Weights of a small encoder-decoder audio transcriber: encoder layers 8.
Rows from block 3 of the text decoder of a small encoder-decoder audio transcriber, named by matrix and row number. Rows with one number belong to one neuron. Each number is 500 + 25 x the weight over its row's rms, rounded and kept within 0 to 999. All counts start at 0. Numbers have three digits each.
After each neuron's rows are labels from the 100 texts, of 14976, where the neuron reaches its highest value: "tokens" is the input token at the peak. Only what is clearly more common there than usual is listed. The data: read English sentences (LibriTTS-R).
# fc1: MLP up (decoder.blocks.3.mlp.fc1.weight, 512x128), inputs 0-127
# fc2: MLP down (decoder.blocks.3.mlp.fc2.weight, 128x512, transposed), outputs 0-127

fc1.310:460553503482534470515485496544519542506504538472505489482500517484490468549478479482520506492478519511483532475511525520494494469560520502512515504502515455545517512511488555493450507502522500512478521495578532484469501484529535520578509483477492525455527482527515504477504476529478525491510462512459551469499505511519502507488488528492511514491484511491485520475507498492518470519512
fc2.310:502509535541507519486500541506482508540500510517501522480472501535541466468482489450484490497491543450509478490492517463513477533478482467498481500479474547468547506502503499519511476484490531508487463501459482489486463540468510509492464536514506459510534512486479564468477483479493511542511555471489522537512549500473500494502491505508531492504444471512492506529487535509490499536468
tokens: "p"; "f"; "x"

fc1.497:484499491493461501529502506485485510495494496506485505495526492521528538487457496514448477449484504438473541508508502464517497498503493559508465505496557480490511490514498536528495497477511506512505510483538496488496530517464505492529526501545476517476442460474479538528543456498527486541491545523529557511491488501501508522498546550500457482491474490512507541461514497507511503535511
fc2.497:493505548498550507479519511499519469474486479487581524486480521495550505521504482537496480478512483532515463483492525481501459496475530482474492520489472482508526472515540498545523504559520511496497477524512503487488547485520534522476458512474523492482502535496546472490480502497514463523498488501550490483500467457512518477528468501482491529507526490502482544532453515508532488460465
tokens: "r"; "o"; "i"

fc1.298:499486499501491511509505485515483484512443509527485535507481487501469515506461489486511502516490528511506454519503505534486530463490535465503499525485476502467486466519490501515525500508531532521493517442522511532517518500491540455521521564545547494499517534535477542483452502478504500535529488489514500512469502503553498523486471505470526532469504515490482524509478573535536553500506
fc2.298:488482462519494509465511435473504530497492497507478490508555513536521484479489507473520513486459500569459537491494531505513491471548489512513550479544521519519508473518516519462470505480469508521496477491501482498484472466511500521512509443488447483507501507481505494510485496533479493504506505502488499490482543487529508526441507513485461486504511460513538444459543460495528491513528
tokens: "h"; "l"; "y"; "s"

fc1.205:458478485459530520507487519499484515513506504501494472502518523493515502480493487529527521543482502520484538452506483503478457530470528510508501495544547499528490558510522508549470492508518514500443489536495478501497526493504519495509523455472482546526430478492482486491482491486496508539506492475537527535537495508489536527483493525526489575538517503546457517501489501519479485517503
fc2.205:530500504512488517496486505525499509512524532516502535458467492534497518483535460484491486477526499487514509492483473533540506517492473553489509505493444441492517476506463508479539482469500520508534512503510537455478440506522441498481540475539526498478505516487470517476519516503477462500489499468477435496451522515500486493499493500490518471464495477510509496518489520429459516498515
tokens: "l"; "s"

fc1.42:533518515529500448511474504493507507521486506523501487470495470476479495443491475520469482496506519547504450538498537471486505470539481487507507474463519502473490543524523491470520510510474542473493524486554541546506482470472493492498549471493528508511521509502513457506498506562506489466501496457502500508482490502495536525491524496546530524533497507467454505461450481495532498516519
fc2.42:484507480456490530482522530507458488497509480479451490546523463493479530544517522470521474511489498447474544472464476510507521525523515513490513554544533498488515482497482474491463475511507473520529447462488452492475514487523490507483500489499494476478475503505547510489495481478510531515521486506483491502542480518505474452535519528463493466501500472528510542502533523491444500467475
tokens: "i"; "r"

fc1.331:503495490526493474513482458499503472515500518455494477493524510475483556484522499510481478483493475536456521497549489482451522505552490484519525453471515498477532492490555504514532455556478495501510484503540525531509503530497497514476470482512496525555492471477506556515485531534473525492492473499535489509476520523526528525532496537485504502532506512458477557510498520472521523504508
fc2.331:503526489468521524507547472494513522484515460562517500530522506491539508473490491465493510534490508470513521523491502452558440513457533507520506553525529506475506515505495496460478517491508520510539507446471481479518541465508496492520509523513511481487536551494540489489505477504500499550521522513479535507535509507531485498509473472469505458493468508541508484469482491499499453472490
tokens: "i"; "y"

fc1.146:471480488481465478471495499547554548449472450480492543471537504487505472513516489477473529490504503477490499483498513472545491499498528522525475513537507530509517478482486545522529538475518467482455490511520454504487496518474532513479516530473479482495524520517524525529558543506493515480483507491511521491519507511495558538501453499510461504503521517484501526519460486492539532517486
fc2.146:478515526490496453525481488514517466491473501509504454488530528532482506491518535481439533490499527518501506515485511504474505485511521479474530526487519523435480516500506450500488546467491549485536541499513508487510472536483501497495459487515501542526462495481456493491518481486521445491533500497512515482469493477475438518474514476488519457506497508535505472427504529491526500509489
tokens: "h"; "f"

fc1.375:493521518512519480470497491482467544527526494484504521522530508466525472501518525490501512506514495514535514455476503501517475498464527553502536510515523552560484484514577493502510509491500507476496470541537505469498447457461497542486507472499509464508510479491470490475508490520453507485510469512480504539447521499466468543496525514496526538510503484475480522498494457511518487467530
fc2.375:537487498523470516534497495514540480516485477519491500458492514542454530480453462520494494493477495489498514494526485503488527518533482528480470490527471482445516533494445546497494507505502528527491549481505470489481551536536524507533488512508469522518492505520502510504513438487504511505506522472494517466477491537525541513484493518500473495563498518509534484465530555508482529538484
tokens: "h"

fc1.160:492500500517501524501481524510498468473514480512520492490488508535516521531518510549502498529452483506476506443500482523473492528497456521489499501493543497502540513512525528530482472451500470474482450540442515453533507498510489480501545455518543506494495491482523536500496466439476504495512515463491493491503510508541507513508547534543501498524511508485521475434506486554511500486517
fc2.160:528472499536519512523509493509560505521494520496504500497554504544493511423494490470496540495537534483511461498512501512505478484508496510495526502522510498521520511502509544493517526505494462505492491509514535511507472488502499524500536550498526445491515509505455485470531530523501546502511514484502499533487507485489526477472504438502500533459528486530523552537502549451462540512533
tokens: "b"; "o"

fc1.429:501498471526450486532516515500488501468502515536531523461465505485510508503489501491493505438476529497476515499487533547492520495491510495511473485473476474524516515504510516472490515516474520480512438519462542483528529509516465463519483491499488515502473509451474491526518509556518520463502510509451509515505521494528504532486459451466484502516504536522530494449490564528537532526471
fc2.429:487501499425537461532467548508489484472513508477500489511502511551494504508552499510488493534536424478463488480487489501496467522521501474484490527540494510538517506488511532509508511519498502500509511531463493508492528506495536511493517464511500461478471447509467500545510524552513521510491536478500474504479523513459498492499508501523505527501507518529499463481534502510446445456503
tokens: "b"

fc1.116:519469516518551507506464523542517489521511518570495484511500523497487526496518494541527492495482495520496487521483483511503521531507485508537499492512479492487513505494544531493497487476470500482488499516506485483499456505521503485499501460506569510488497523481469488532463495464492503523589492501472528457465512502503540497489460520525442506480484459469529461452514462511490535496541
fc2.116:503532522504488525509494519476479504481470472510483495489497551463474512514473514477451505501472508455471521516523505477540481531462518468509477562513499482537506478474512453488519504519533499463528520485499505493517469485494478520501517534546484472531452524553521503490498556516483483488495485472463523533502449521514481503512511467476511513495541501491472521569485520492462528508507
tokens: "o"; "a"; "l"

fc1.404:487465535502503488504496504491472485455521517497464514536512521500500504515513501480511539533503517474432562509518492526523499515445496504497555544494490516509532471477517499542487522489495466492514474544515477534488501514495518503541505443443471533492492506543511534521465531488485498536488488517491537503540500498534523562535532500510480501522510483505513500492543480491532516516499
fc2.404:485495492508558500488474507539549487528517495475524472492479497486478500496479436512481496519507458503579468492513509504512493505540491532491499451499475516466525484519467467489522491527498465485515527464499514511467483504502464491461499526541534484472514520511488500506493517512473500516530473462506513502460474469466460507500479498497529510497534541464536469485462538471463509543513
tokens: "s"

fc1.39:528504525519465487543500477481464557492499505461502471483502528526516510507488522522556520521455490516454491487467502497477458503518514498561493507482497451490545507505494500480496499468512495511471511535495475498481464460478516539499462519426503511469485509478515493492510543489476530523507501496479505473491492516486534531500522550475512537512510513532458484484532488510531467552486
fc2.39:479467466476473515479458525489528485461533500496502536521503485478558502485460516462474518515509568464526469520498491515511510488531528502519515519492516503512514508515521498508478510516483535484455504490511530497462530504511446502490507422531494464471506493490479524501527507515478506471507510480521465550469500509494503491469487471550467500481489499517538473502456489482492473436490
tokens: "i"; "a"; "l"; "b"

fc1.378:509508481518488474500512511508459494522503524513519506477486513486494499473500515505534494519517500462492509484467482556501511492510483500488502512477524511502519494481493511458523465509452472494456456547506509553528489456517526535525499528534503549531526496532523556474453509502531546497515455481561528459495461508511508526489529518514493509464487502501495462477497520531480533496436
fc2.378:503498483500475457494513481490520469477496484509498500494497535521492525494500464492485513489505458580478469534524526501508512529533486548488521472506469486531476504484506487522516513533490514472584499532483476470449513500455495481499519503503484495462489466441512460514532528508521456496531462468477502509536526524503498529529491502473514502457520493478525513467524531498536479520504
tokens: "h"; "e"; "k"

fc1.421:476518510531473514540516499501517496524522551528521510497476502548500529521501427464502459470446467546514509500536494509518523495531518491509501502520462481451502513523471500504489483511489526496505489507553483515528519511475512500530435472494516493512528497491497513508509506491521497514522463498469522492484551497494486536466433488539515506500487492511511534487553463508546485487537
fc2.421:526516517468510510525477498433532530480475473512550523467516484506462454479490489457465495496537499501512453524483466480476517539488519480500515503491517524485527485466547501510486518513544532480481519522479430514523515518502471529472487521498510505510513482503508444484515489489494507525501506469477510492504490484491497503483514473493490471521512472521439466463531552487476487537451
tokens: "p"; "b"

fc1.110:497470515494529532508471537542498529496460519506517548480495513498505491506501488509498507504509485496527529474467545496451516472513540485529474434492484497445498516488493483487542473487516520462475477499529504520445520518525503464465538527510527511506467501518521531524475445461486482480542531483528448520506524486553520466515486489489496530500515509508518499482523515471494499485545
fc2.110:554525493512537464478531427461524494474495444462529457540514496488484498517530512458507483517501499508502466483497473543510465525498473491481511508492492480553498516509529488506482481476509486506501476485493488457538474475476495521487500496547488492520515478459518463535481514520516516540479508502460521467511504501436473548498487514504521443497499521494474516501525482502481472508474
tokens: "n"; "l"

fc1.261:509463491516500440479515540550491524509525504492493525486481505521470528513497462487500524552448498524485509449498530556489476446473495468519479517545525538485485539495523517513524522479492500503532503507501509504491501495511500514484484476494507525524475511499493517505540454496482512486514465491491497457527545515479539545528498487549466530484498519498481493468437498536508492485456
fc2.261:492520468476493516508434520499500515489520436531482475463495520550504516534515527475514458525462545494537471524458546493546500497549531476513487494488511451498522486494495498517507491512478481505500541530506490489467537522490479504520527490529525484510491497502483498480504531506470487529451506510518522506492494474484504537509526476477492507559550456542496512528545505505501477481511
tokens: "b"

fc1.158:506500494495516513558484454494518489527458505542497500508489455469506488511453515518508514513479491491544505493487520552510489513485510502521477488512489524500509532471489530507490515519483479503467525532526469515447520478469507552503537454540476459525489510478490446524468519487507501525474490482498514520580492527504505525513515541479511507508537491505516438517520499484483555523498
fc2.158:506526466502524498481501502489473510534499484500506487483476476492484563486492441499495502535518493530517491468546485459474518477506528511431539522537508535524480471511498493508537497454485547492557514494491501513515475530528524490471512475476503505457498519513496535486504527498545482491502472494485497513464527499496485487503526442431486563519500492478518480468481506514486483514520
tokens: "l"; "r"

fc1.430:489482453559526532491514517453509542470488508488497520526504481523466556496470535537507506511475476470492541476536502505499481515538519486515490483517488474487530527537513480492492516506478514498495529492535512452489506501481497473455508450492508473487489494505511479497482539452541500494492529516497483530481492519512452485481567511502469498511526463476545519515473441511502483474468
fc2.430:536492520481503483520491507530503493529468492490544495485530506460561482540522497474495526472489526521524454559504501500531500458506477525485488538491476523498500512459535502475492503486517530462537474520474491505497507472503528550525470574527518513503448495490462515500507470549538496505506513495507507483551503484480515516500473505490523500534492519482502486507507565541497510534484
tokens: "o"; "i"; "b"

fc1.233:510521498450517494523487500504456559512496461545529515516504501481522494510476471498500473466540458508538509529540529543495494472504508505523491481537511510547481500481510484480515495488517530523512519536519538465488488502481498505456481510515524462457517551504464526466497468490518476476496482498510551486485497460496498462422511511506471529487511486504463449472518496489485513498525
fc2.233:507505520488542470504511495479538491496485481489501517486506479478530505453504563512504532511458486495450502492471437463451462459490487498486506498488498477473498479472504489498499534527478512470530505503462497520555462482484522470476540501485541479500492536482476527525531517476470501532514450516536487510527528518471457525525479488493496515491520518505510508503497503478539495528428
tokens: "r"

fc1.380:499513502504489526522464505537481540511528464505511489459532470523470488507466500484509490513471466519534515542469522545497508544525496462483479514519503567508450514473468502502510487509502521467454469516499518529480461532515493491456514488511448469489540467451513507488523540498547510508486486534469526495536491522506509494503492506534483462522440508481486502497498491476494467484490
fc2.380:520478515487504512475481486525489517516474549479475478521544492517492526486512516507498505445509491529474482463479466483493500501514532535462526484459504470465492504525510489509511509540529477547544506487500527464483521497485468488491485549486546552509484521502518545513478479470498486472501485493517540498473491498456542520448481518476557513482523526493496450555468520499481487505515
tokens: "n"; "g"

fc1.300:513490505535518527535520499496506547531495508533439434486535467468494541502493507483520508478565487514503465488535510503484509505510495532471491522507505476539503511523478472472514496533485461515456470492532520496487516526473448507494495487494513460531488515498521448529510517473519490504494512500521532503514491499500482511492494511459508534474507479542483491523455543533522448549527
fc2.300:508465496516475459438476496553504515496507522490493525545495518532503512525496501503509516497472523474544484477459469519483508489532487461499490500500500495470537514503491496515500510467524518483533512492457493513480521516516456543520495553518503553482511519499477519515468501478494489540498444521475492493488533546554504478503474517502494543507492516495497416547513466481528526493498
tokens: "o"

fc1.118:512512501480517531517467466544514517459496534529489516524498513513464522531535528495482524472476476557472507462504520525489465510459519458489515486516465528526494522472481489488442499487500485493497490540518493493523500486513503523482490492495567492495517525530441471488549506486500493462542515484479483503516528502482524499498532560523547532491504474478467493480480487452516531492505
fc2.118:525492534514504527553499537428545478561500498487475500504460544455474504490538548518462480533477513492516472513492493444494534482526526505531487515499528499500489480539489507521523469546484495460496510492513497500505483509473463491522502538544521521483468514530516523489487517502495512516473447519469540496510480507487517498464460500471490488496491505498530511519527513525501460481522
tokens: "p"; "c"

fc1.188:498525514475504509476477496502521490506521553545441512498460503532501502468466515505497437458467464494475527492555542523519481512521501454514523486509533473472566490507501494477497523470543468499533512505512498498468508519543502500480526488482492472468514494511550510515510499492487536461478504551507490489535489540537543495498510530509499523480485497470493460506464519507513512486523
fc2.188:437463498518437510496551476475484459493488463502485511506480501478504484535496520467481510484505517478509479497460502447492487455515532501469503521485468499498510478513501465520473508462501483527476485480467494504536506491485527516541515478528459536542531511512440484500485489503477524483504504451500474473540532492525509506532487513491465546488503487537482498501516517476517492480432
tokens: "s"

fc1.45:498471509511442482484499495504539520506483510481495508512462438508544506499516522513512506519535503508480518488501528521454508432505525510514525481531536488509507526537553554517510496473527530533460497528481481494484473484499494477445472495503533532549504543488471458525480478492491503507468470519458490508516476550485483494484496505490526525498561495523497486504490540503482483502472
fc2.45:503528481512540490515478475522467491501529492483497510519514556456444497525494489469501502491443502529478460488492474435547493539510489478491481492491502504448475476476485516502478514498506507500522521461513508484528460510520514543507531533492476461471501478499515500476544535535505520487535554467495539517454499482510485529479496515461513503529457540486523479505515472527503493527500
tokens: "h"; "g"; "z"; "y"

fc1.295:456501515502513489465500477514498469488497540553541497476496532491558514484498488517522560510449508526490518468520498498458471490482489547505522494522502513479493491494521485511502518478513505533466488497548512510516494513531530522527527498532528515516460479495503558514485515511475520440495480550495469485467499498507446493469449547523504494476520477490516524520518531471470474479505
fc2.295:542534464498470525550530491504517495502502507457480475542496479474503469534492488471489466488495469496481498499513482503534496505511500449509451510545498518473514497503498508496484483485506532493495501506459524494504494474468504515483509504486517537488549514503512459514499486506489504552519515460531546519475528497540530541515527465453470516525450544516452474519489515556509543527479
tokens: "l"; "p"

fc1.315:452509484501478493503460496485487502514503490556510493470501471503469507544482482456477502476437521499451476458525477520525541535507542529470509503483498548517474564504458500495544511481472516484518501472494489516504495508528546498535468493521481490516492457528501501517460527495484503470513548506494510465503470514521539503487476517482492496530482520521498462468521502523514509445487
fc2.315:480508518544526508507506454490525515519468541411537482525462442450485494500498493510522466485530473507488525521503505469471485456478477516509530509510480475456510548491493506501479491486476480471494486494494499489476493515499527486471521486515526465507470523508493502478519461498481497533485537522514479496527508498517526510522501501451460475509529548523526504523538461500540515500453
tokens: "n"; "v"

fc1.334:506490474525475500509503480520487459484470521529510531514476490507536509509504501533487536483502494510450511515539527484519499535506510490508503532491499519514456530546504499545529493577488508525493501506486506505500544464531501506500489441492510513489515544532525486523478487501534538458496475495505474530516495535557500530483559532452489484516509504489503517535518534494508562494541
fc2.334:445463513497490523464501540538501505477520489500486502519497510491535502479495536498515484527504525521527464457491508509498521444528491496472529477522482506509493474473516503532518497466472519423484476480520518509484485483494474501533451543539508485522501447492479508494553508503513475520478510482501494491446501501481494526490472466539460531457529533468501520488519509544477453505500
tokens: "h"

fc1.463:501500488549479492527551495504511487473466477511497525470508462511490495462479458542510498523488463501490490520499556527504494494468467488516479520500526502525576484499508508519516515535482531469558518546524497479498509497499488508494443560507518520471482500529458520509497494470509520518502490457543514476481495475455504502480465507544515455493465468540501497487488490492483480485518
fc2.463:485484506459527518451485489490524528477552500497503490505528522479546543462460493483494481503524509498516502520521484499483497528541488489474544535484527511466474510522440513517499502476499506497497492457490519493528478511508550481452480495545489435530484511469547506484520523498520496503450500540482482499484482495491475526510508454484465539482531492487474526515482462494519554474491
tokens: "l"; "r"

fc1.125:508498476518543527477519550491529478538535492481507516470512530533466516525497503502560512495518471483483538511509486526485460486476507541480520523505537499519489526533515500453517500513530536545444565498496465515502515550486522516525482502489477502457500504512500528516523477481482518535453499517491517521506468506529490551522502480469488492526469473502524449520524500499502535504530
fc2.125:511519501493481485525545486495525565511507494536451503493502475463497484521517509505482525536532524510580490474472542493504523551460487507489492463496507480528509480495479467516494502479485465498512463483479525495454481475509488505540518456462518493485513475492510506496514499513506481426508481523481500472482535495478486458501507494523563515512539482528499537497467498503511452512489
tokens: "i"; "t"; "f"

fc1.322:474523529502497524495529516533525517487453482513493462504497510497492527478502516477446501504499483521529472446517512481512484472498462518437448491534490511483526500524497465539485504478563471483496513551497539521517471462485479536481527482494518524508488547513520504515504482539494519490480473482506487478442554469522490518457514530508514466457479488494505493493518508515484511456500
fc2.322:520507498510543503538505533494553458536514532485508499499489523503470450535489548515491532484525551449472500499483529506522551469501487470508516542490499481506489502498515529482493509476445497485485434503503486507512507489474505496501493516532420489527513481483495481490499531497510501507516505525478537570509497521488509459509501502543496487552500485527509523523542522500503526495517
tokens: "o"; "a"; "c"

fc1.79:492492498469493499502510596522509520475475521484499487499521498518523483466502517453508487495471478490487482474488514518495479496517508475513477517458509479457494529527553529499558485527511504527479522516497533505512520533544542483493497536462478526526555496506471511519487491460448474498518483543518492504464461516472501536503516485479498472504494531447503507485504514511519538535536
fc2.79:517499477495483511497500449517516533574497469524498514491456496490520480490504464482506496481495515521525514513486515459490484525532536504463529481531511516517479498503480451489472525473488536455482512485471497497512495497485443523497491473509494492505462499493514510466549532519549554543488496478486538488544539481502512498481483550523507507517519519530493483531483465481536492486433
tokens: "h"

fc1.0:546473490493469534509511494510495543481506478538553543538484526526532505545496492510481510524461491514524490544527540506506491488510502508512496530528469423490529492531485521485498505490518492466486476500510502509534511454472533500501500531506515495486480550505490514453500504493487508492531526504499535469508472512486501565513495479499517500545534530529529504448468496463538481540502
fc2.0:519488493484505452481443488478551466495484513458470485511547484445530514496515521483506509499493503536500475521496467512501482497499519541452517485465545518499480504468509463507522506532487503478471518502513497498515534549570521457509510496537477460519506530497500553513506488482514504458476490505537480520496544542519511491523495503531514507468519491525470516505517484491487445466494
tokens: "i"; "'"; "l"

fc1.363:543510536510508526542517488542538536511501482491525484520515513514482504502483551481522476449500473493487469517534544499484541500533524548496466514512488520540549528473509492507557512513497448463466520487522497542500507553489485492469479511482526500543539512491515491529507464468547473526495492495498496509528515534486501494550508532504500509485490525516485508478524525499479534532477
fc2.363:472526474501516490484509488521500462515493511519493509494509469458449531483522442505517540506473485545490557489511468497476496503477535491515516486494540489455456481515474507515503526525497547508537485518512507486523494465490493484527463508504488498490479488483477486500486486545496522523505472546503572516475508510561521480491483512470461494534479490502456455500474497506503496439538
tokens: "o"

fc1.139:476477498483518537529522530510494487542539482515509484507518451496478480498477495507459514467497473495470479506484509508521489532534489549503549500541512465525518486513498503492512519482510523447482512491494523504492548469450460471487478449484496507541466463472534481517481481480535514469546511497507534509476481480499433512531491533517449492470518477496462539477497488523492495514501
fc2.139:531469512470522474524497506488489506486486513463497518495459459500477507501493480488524509512480514489488509479494513501475530511474471546479460483495470452469528480503465498532485522564493525482493481484497500492552489515483518554558523538480493486485489547532516512521538468492491470549449510523476522480552494509479549466502499467462509476481490459499487507519466501538525482487505
tokens: "r"; "o"

fc1.422:529500498491494503529458483497541444477481434480492510517509449498491524515505515518484506510510468542499484507497534528470503505477521534479527506507508501498530481490506432486526499515481491530519492465523499488471520508527509497464553521542522520501509565467483470507501516517455476475488501531493468525547493533528505532457481541528499490508501512477452501490546541521502494481500
fc2.422:501486535485469568494518502514498563503480529484487503501515470497511489520471531517515528520474498465501503499491470469512517484430529468519498508493465526495485468487523503477522498484528563537494450529491521514550513518489475500476512490467477527492502498480501516523521489507448561498500487469491515502550523518488483436515492485470482508453491503469504503480493497444484488488490
tokens: "n"; "y"

fc1.29:541514546478468496504519500464469475494484488484483528473489516505462518521542500541454531514509501469452511472506530511492499433520521501525516438502527524493518506490514514522535504469508529505454494485532528464501483474519496486526490508480479513491477501516469526474507483547470512516482471505496561472485515541514483510462534489489556534517495510523501538482549497471523495485481
fc2.29:521522471513512510483479525482516502534536507530520504513517509495545447486467493469501461520482570502508499497501490479520456501463451472496480539520502498504506525477474514497511472483499477444490535475463518529494563520481474497518464517515482453493519520520519484480466482502525485487457496477499474557513445500505551486497512504506534506523483525485535468514478518484476498481462
tokens: "p"; "x"

fc1.4:487507518523502468481501542480493488480524522508463493500489486513451483542497472506474433501489510454509461508484503500498484471467518504521462514488523500519483547496506511472490467449527503527528530534552524476458509474538512532528524539498535487545550514497494473537475523484514527491521509479488511521471526540480488532479500525495539493480501508525472535513520442490499502471520
fc2.4:523508521504497526522467514530488484492510486450535513528519484529490540480519530494497508491484471547458485502432499486519461528465483493462516486505480562469512515522498498491487519506500529473441532495509514503523473494467459523518459492504468479452523537513492546456506510478529449531483479529506491488496508525533525513478473495507538472516488482481468463497512483487471466522496
tokens: "p"

fc1.260:520487470502494469499459457433480545479509497482508525488503506511444514526512524486507521540501492484518481483504514509487480436487497497525495509507490527470515494510484519516521528539547511502465469522506530488519556507460519481485492521489508416544491536518506453502504520513497523482528466500514507508487526498501553504499455547496495501499503505509495496470526554480477508540521
fc2.260:489504541494494448488478521543515457501468526565499463533511518524494452457502499525525478480450513510501495520497530472515507527527541491496470490487547478490469497498493509495519534493509504481514519489470474533499459497526512508492505459544483547475502485499491517448480492524511480474523522486490467519475465476502501527518534518490464506481491500518489472446475445522494507473453
tokens: "i"

fc1.317:471490507483517570506495490526540525509488465538485478497483466501525537509518541465512491496507474500473501531499467547513481502467443523463491504484487516477494507518472516494478542496505485512543580522534495499498504509468501497477482473480503459485468475496472501509517473540471525521511515500533532480453502524472470512509515475477452546501472491468518505511503474538517480519531
fc2.317:506475522470501517465537495500549468541485533491541534509540513504498495511502507496520518547495500507520480507534533512503505502493450551520511482470515474498534496491502522470534518475500517493481478539497504512490471531491506491541520499494477512486540500491510505471494481528536422454470471505474492487521488499529540464526507518505523429527491495502444495483524542491483487493450
tokens: "o"; "d"; "<end>"

fc1.24:495483463485470470523466522532490475498475513512469496497507477498502489480495503504471489481509500463532524520493540504513516482463512554448506493461509501477473500514482493504525468465519467502510504514510555482472479525537519508450513537565514574499545519489483524518486514480482507494491526533491469459510508509476485515488516522471509502480514543457520464515488463512441498543505
fc2.24:489506518538458554480536511481515557497495521460491472501456510485509516517471496497527469489481481559495498476470453538508490502547526496473523485543503493502517477477521469502462543533507539509497502482504518504535497466440491502510455482476462437501490522492466531500519493492529518485507499436525506505469501521481498481506450496494491515510527464485472478495507498488516530498508
tokens: "n"

fc1.126:465466531507496512488542498521533509525501506528463486524513528538513478467494484494510517529497494555490492480521500473480504495530484491464507484508539538499486518513527497415481518462473460486540488492477483508518486562518545516494515524495519483496493497448484535563517471494449504463544474516496534511482466490474512511489509469492538509513528505518528495486482487533518467501491
fc2.126:497505499524467503495427506467509497450468506489504517477496499494518466516463516504507504461488493486529467513509521521519532509467521503515497498501487481464491507531514518540507475530518473519464526553550541534473556483520489508528513465534495494551478503534494459484507485484478514504480481466543507490540510490500459522522522562486504492509535512486532544523491527491540535493505
tokens: "s"; "o"

fc1.162:485494447484521496487475489488502510514515516466481532484517506533504494485504483511514475485524515538521507508533504500489503540543489485510505520525473557512482562551513532455523502466485496537523449505480485487500512516493473508517488484478543518484530538501546504490527507451518546508495523475515499515491500514518501540551472538502531458517466544503474501453480514449458480502500
fc2.162:511502507479464510483499538501520498502501492460544516512512495500484526441502484519480490481506446489528477504427531500448515500491539507461504476500520484511532510459509464524458478460543473500526506538474507502482483508529543533500546489472525498494505510490481481519475481489512537516486510556537445494524438521480503496478517494486471498507557502498520521490499529522527503490494
tokens: "n"

fc1.131:533534494510446446499490507483478526510538472490475501467486553457469525456500511491501527534493449518504498506551503549524475489508503491509464524515500512546485523547513512459479474490465518490467499467472486507530490498474544505541480525509493524489541521500506514509506526514501519479487515519529507475535528509511473474468509520508449455476495474495537497490460503470513537480486
fc2.131:524480497518525498487505462506522496440481502499519495491493535558493519514516467494526502485520484528530480554496555481481506490528486538553532478475498507519498479485500492507508457507477455452522516524518551499476552527506494485498480474503511523500536488480525491519483519516536462517520478469485490530544486449490482529539544514527546531530497482490484522470499465505538499507503
tokens: "l"; "r"

fc1.13:460531510497546447446508534510536523518476461475508483561520495534525478500476482520496483485512469484504529470531457479520481477554515471510517549523526515495533476488530510509497506447511499474519496489504486459490491517543498549524490528520507540512492473519533527513502496532502488462523528491498528496485495545530525510485516497503512490527504506520515444505509493538475505505457
fc2.13:513506479521501520550463493469486484518493488488463523475496472514446532481474515505490502484494513485534489529471519515532472467488524531515506494492461473512507532546502532467531523534490473514487523548480524473500471499461493506492458478539506459550523548476485501486450510467485536513476572437524517521502502499507500491529484539503505507486478522468491526476524492479487502514505
tokens: "s"

fc1.398:514546496502466507495501487552503507493473533471546518493482466502469571480511475455470496524509485539462502492450475464481519493495523475485510506511493471508507511488472515503497513544493557503462523529469501489498519466498477506526497468497506528489526516515499528514516508520503508467456527489542431541495554494515539512475527497545539486508497520529501519513480522492490462490515
fc2.398:536456490498517539524501489499499458498502471516470457514513519450520459481518533514515456485492526447469473509529494514472511514495464482533474456459515535498518456513547517481545475466529466464505427500472477479496479516510515514481517529515509480539533492501464479511518505511507461482507515479470491483514484485473498509539465492508499468494470495513490503492516496466453499515476
tokens: "b"; "w"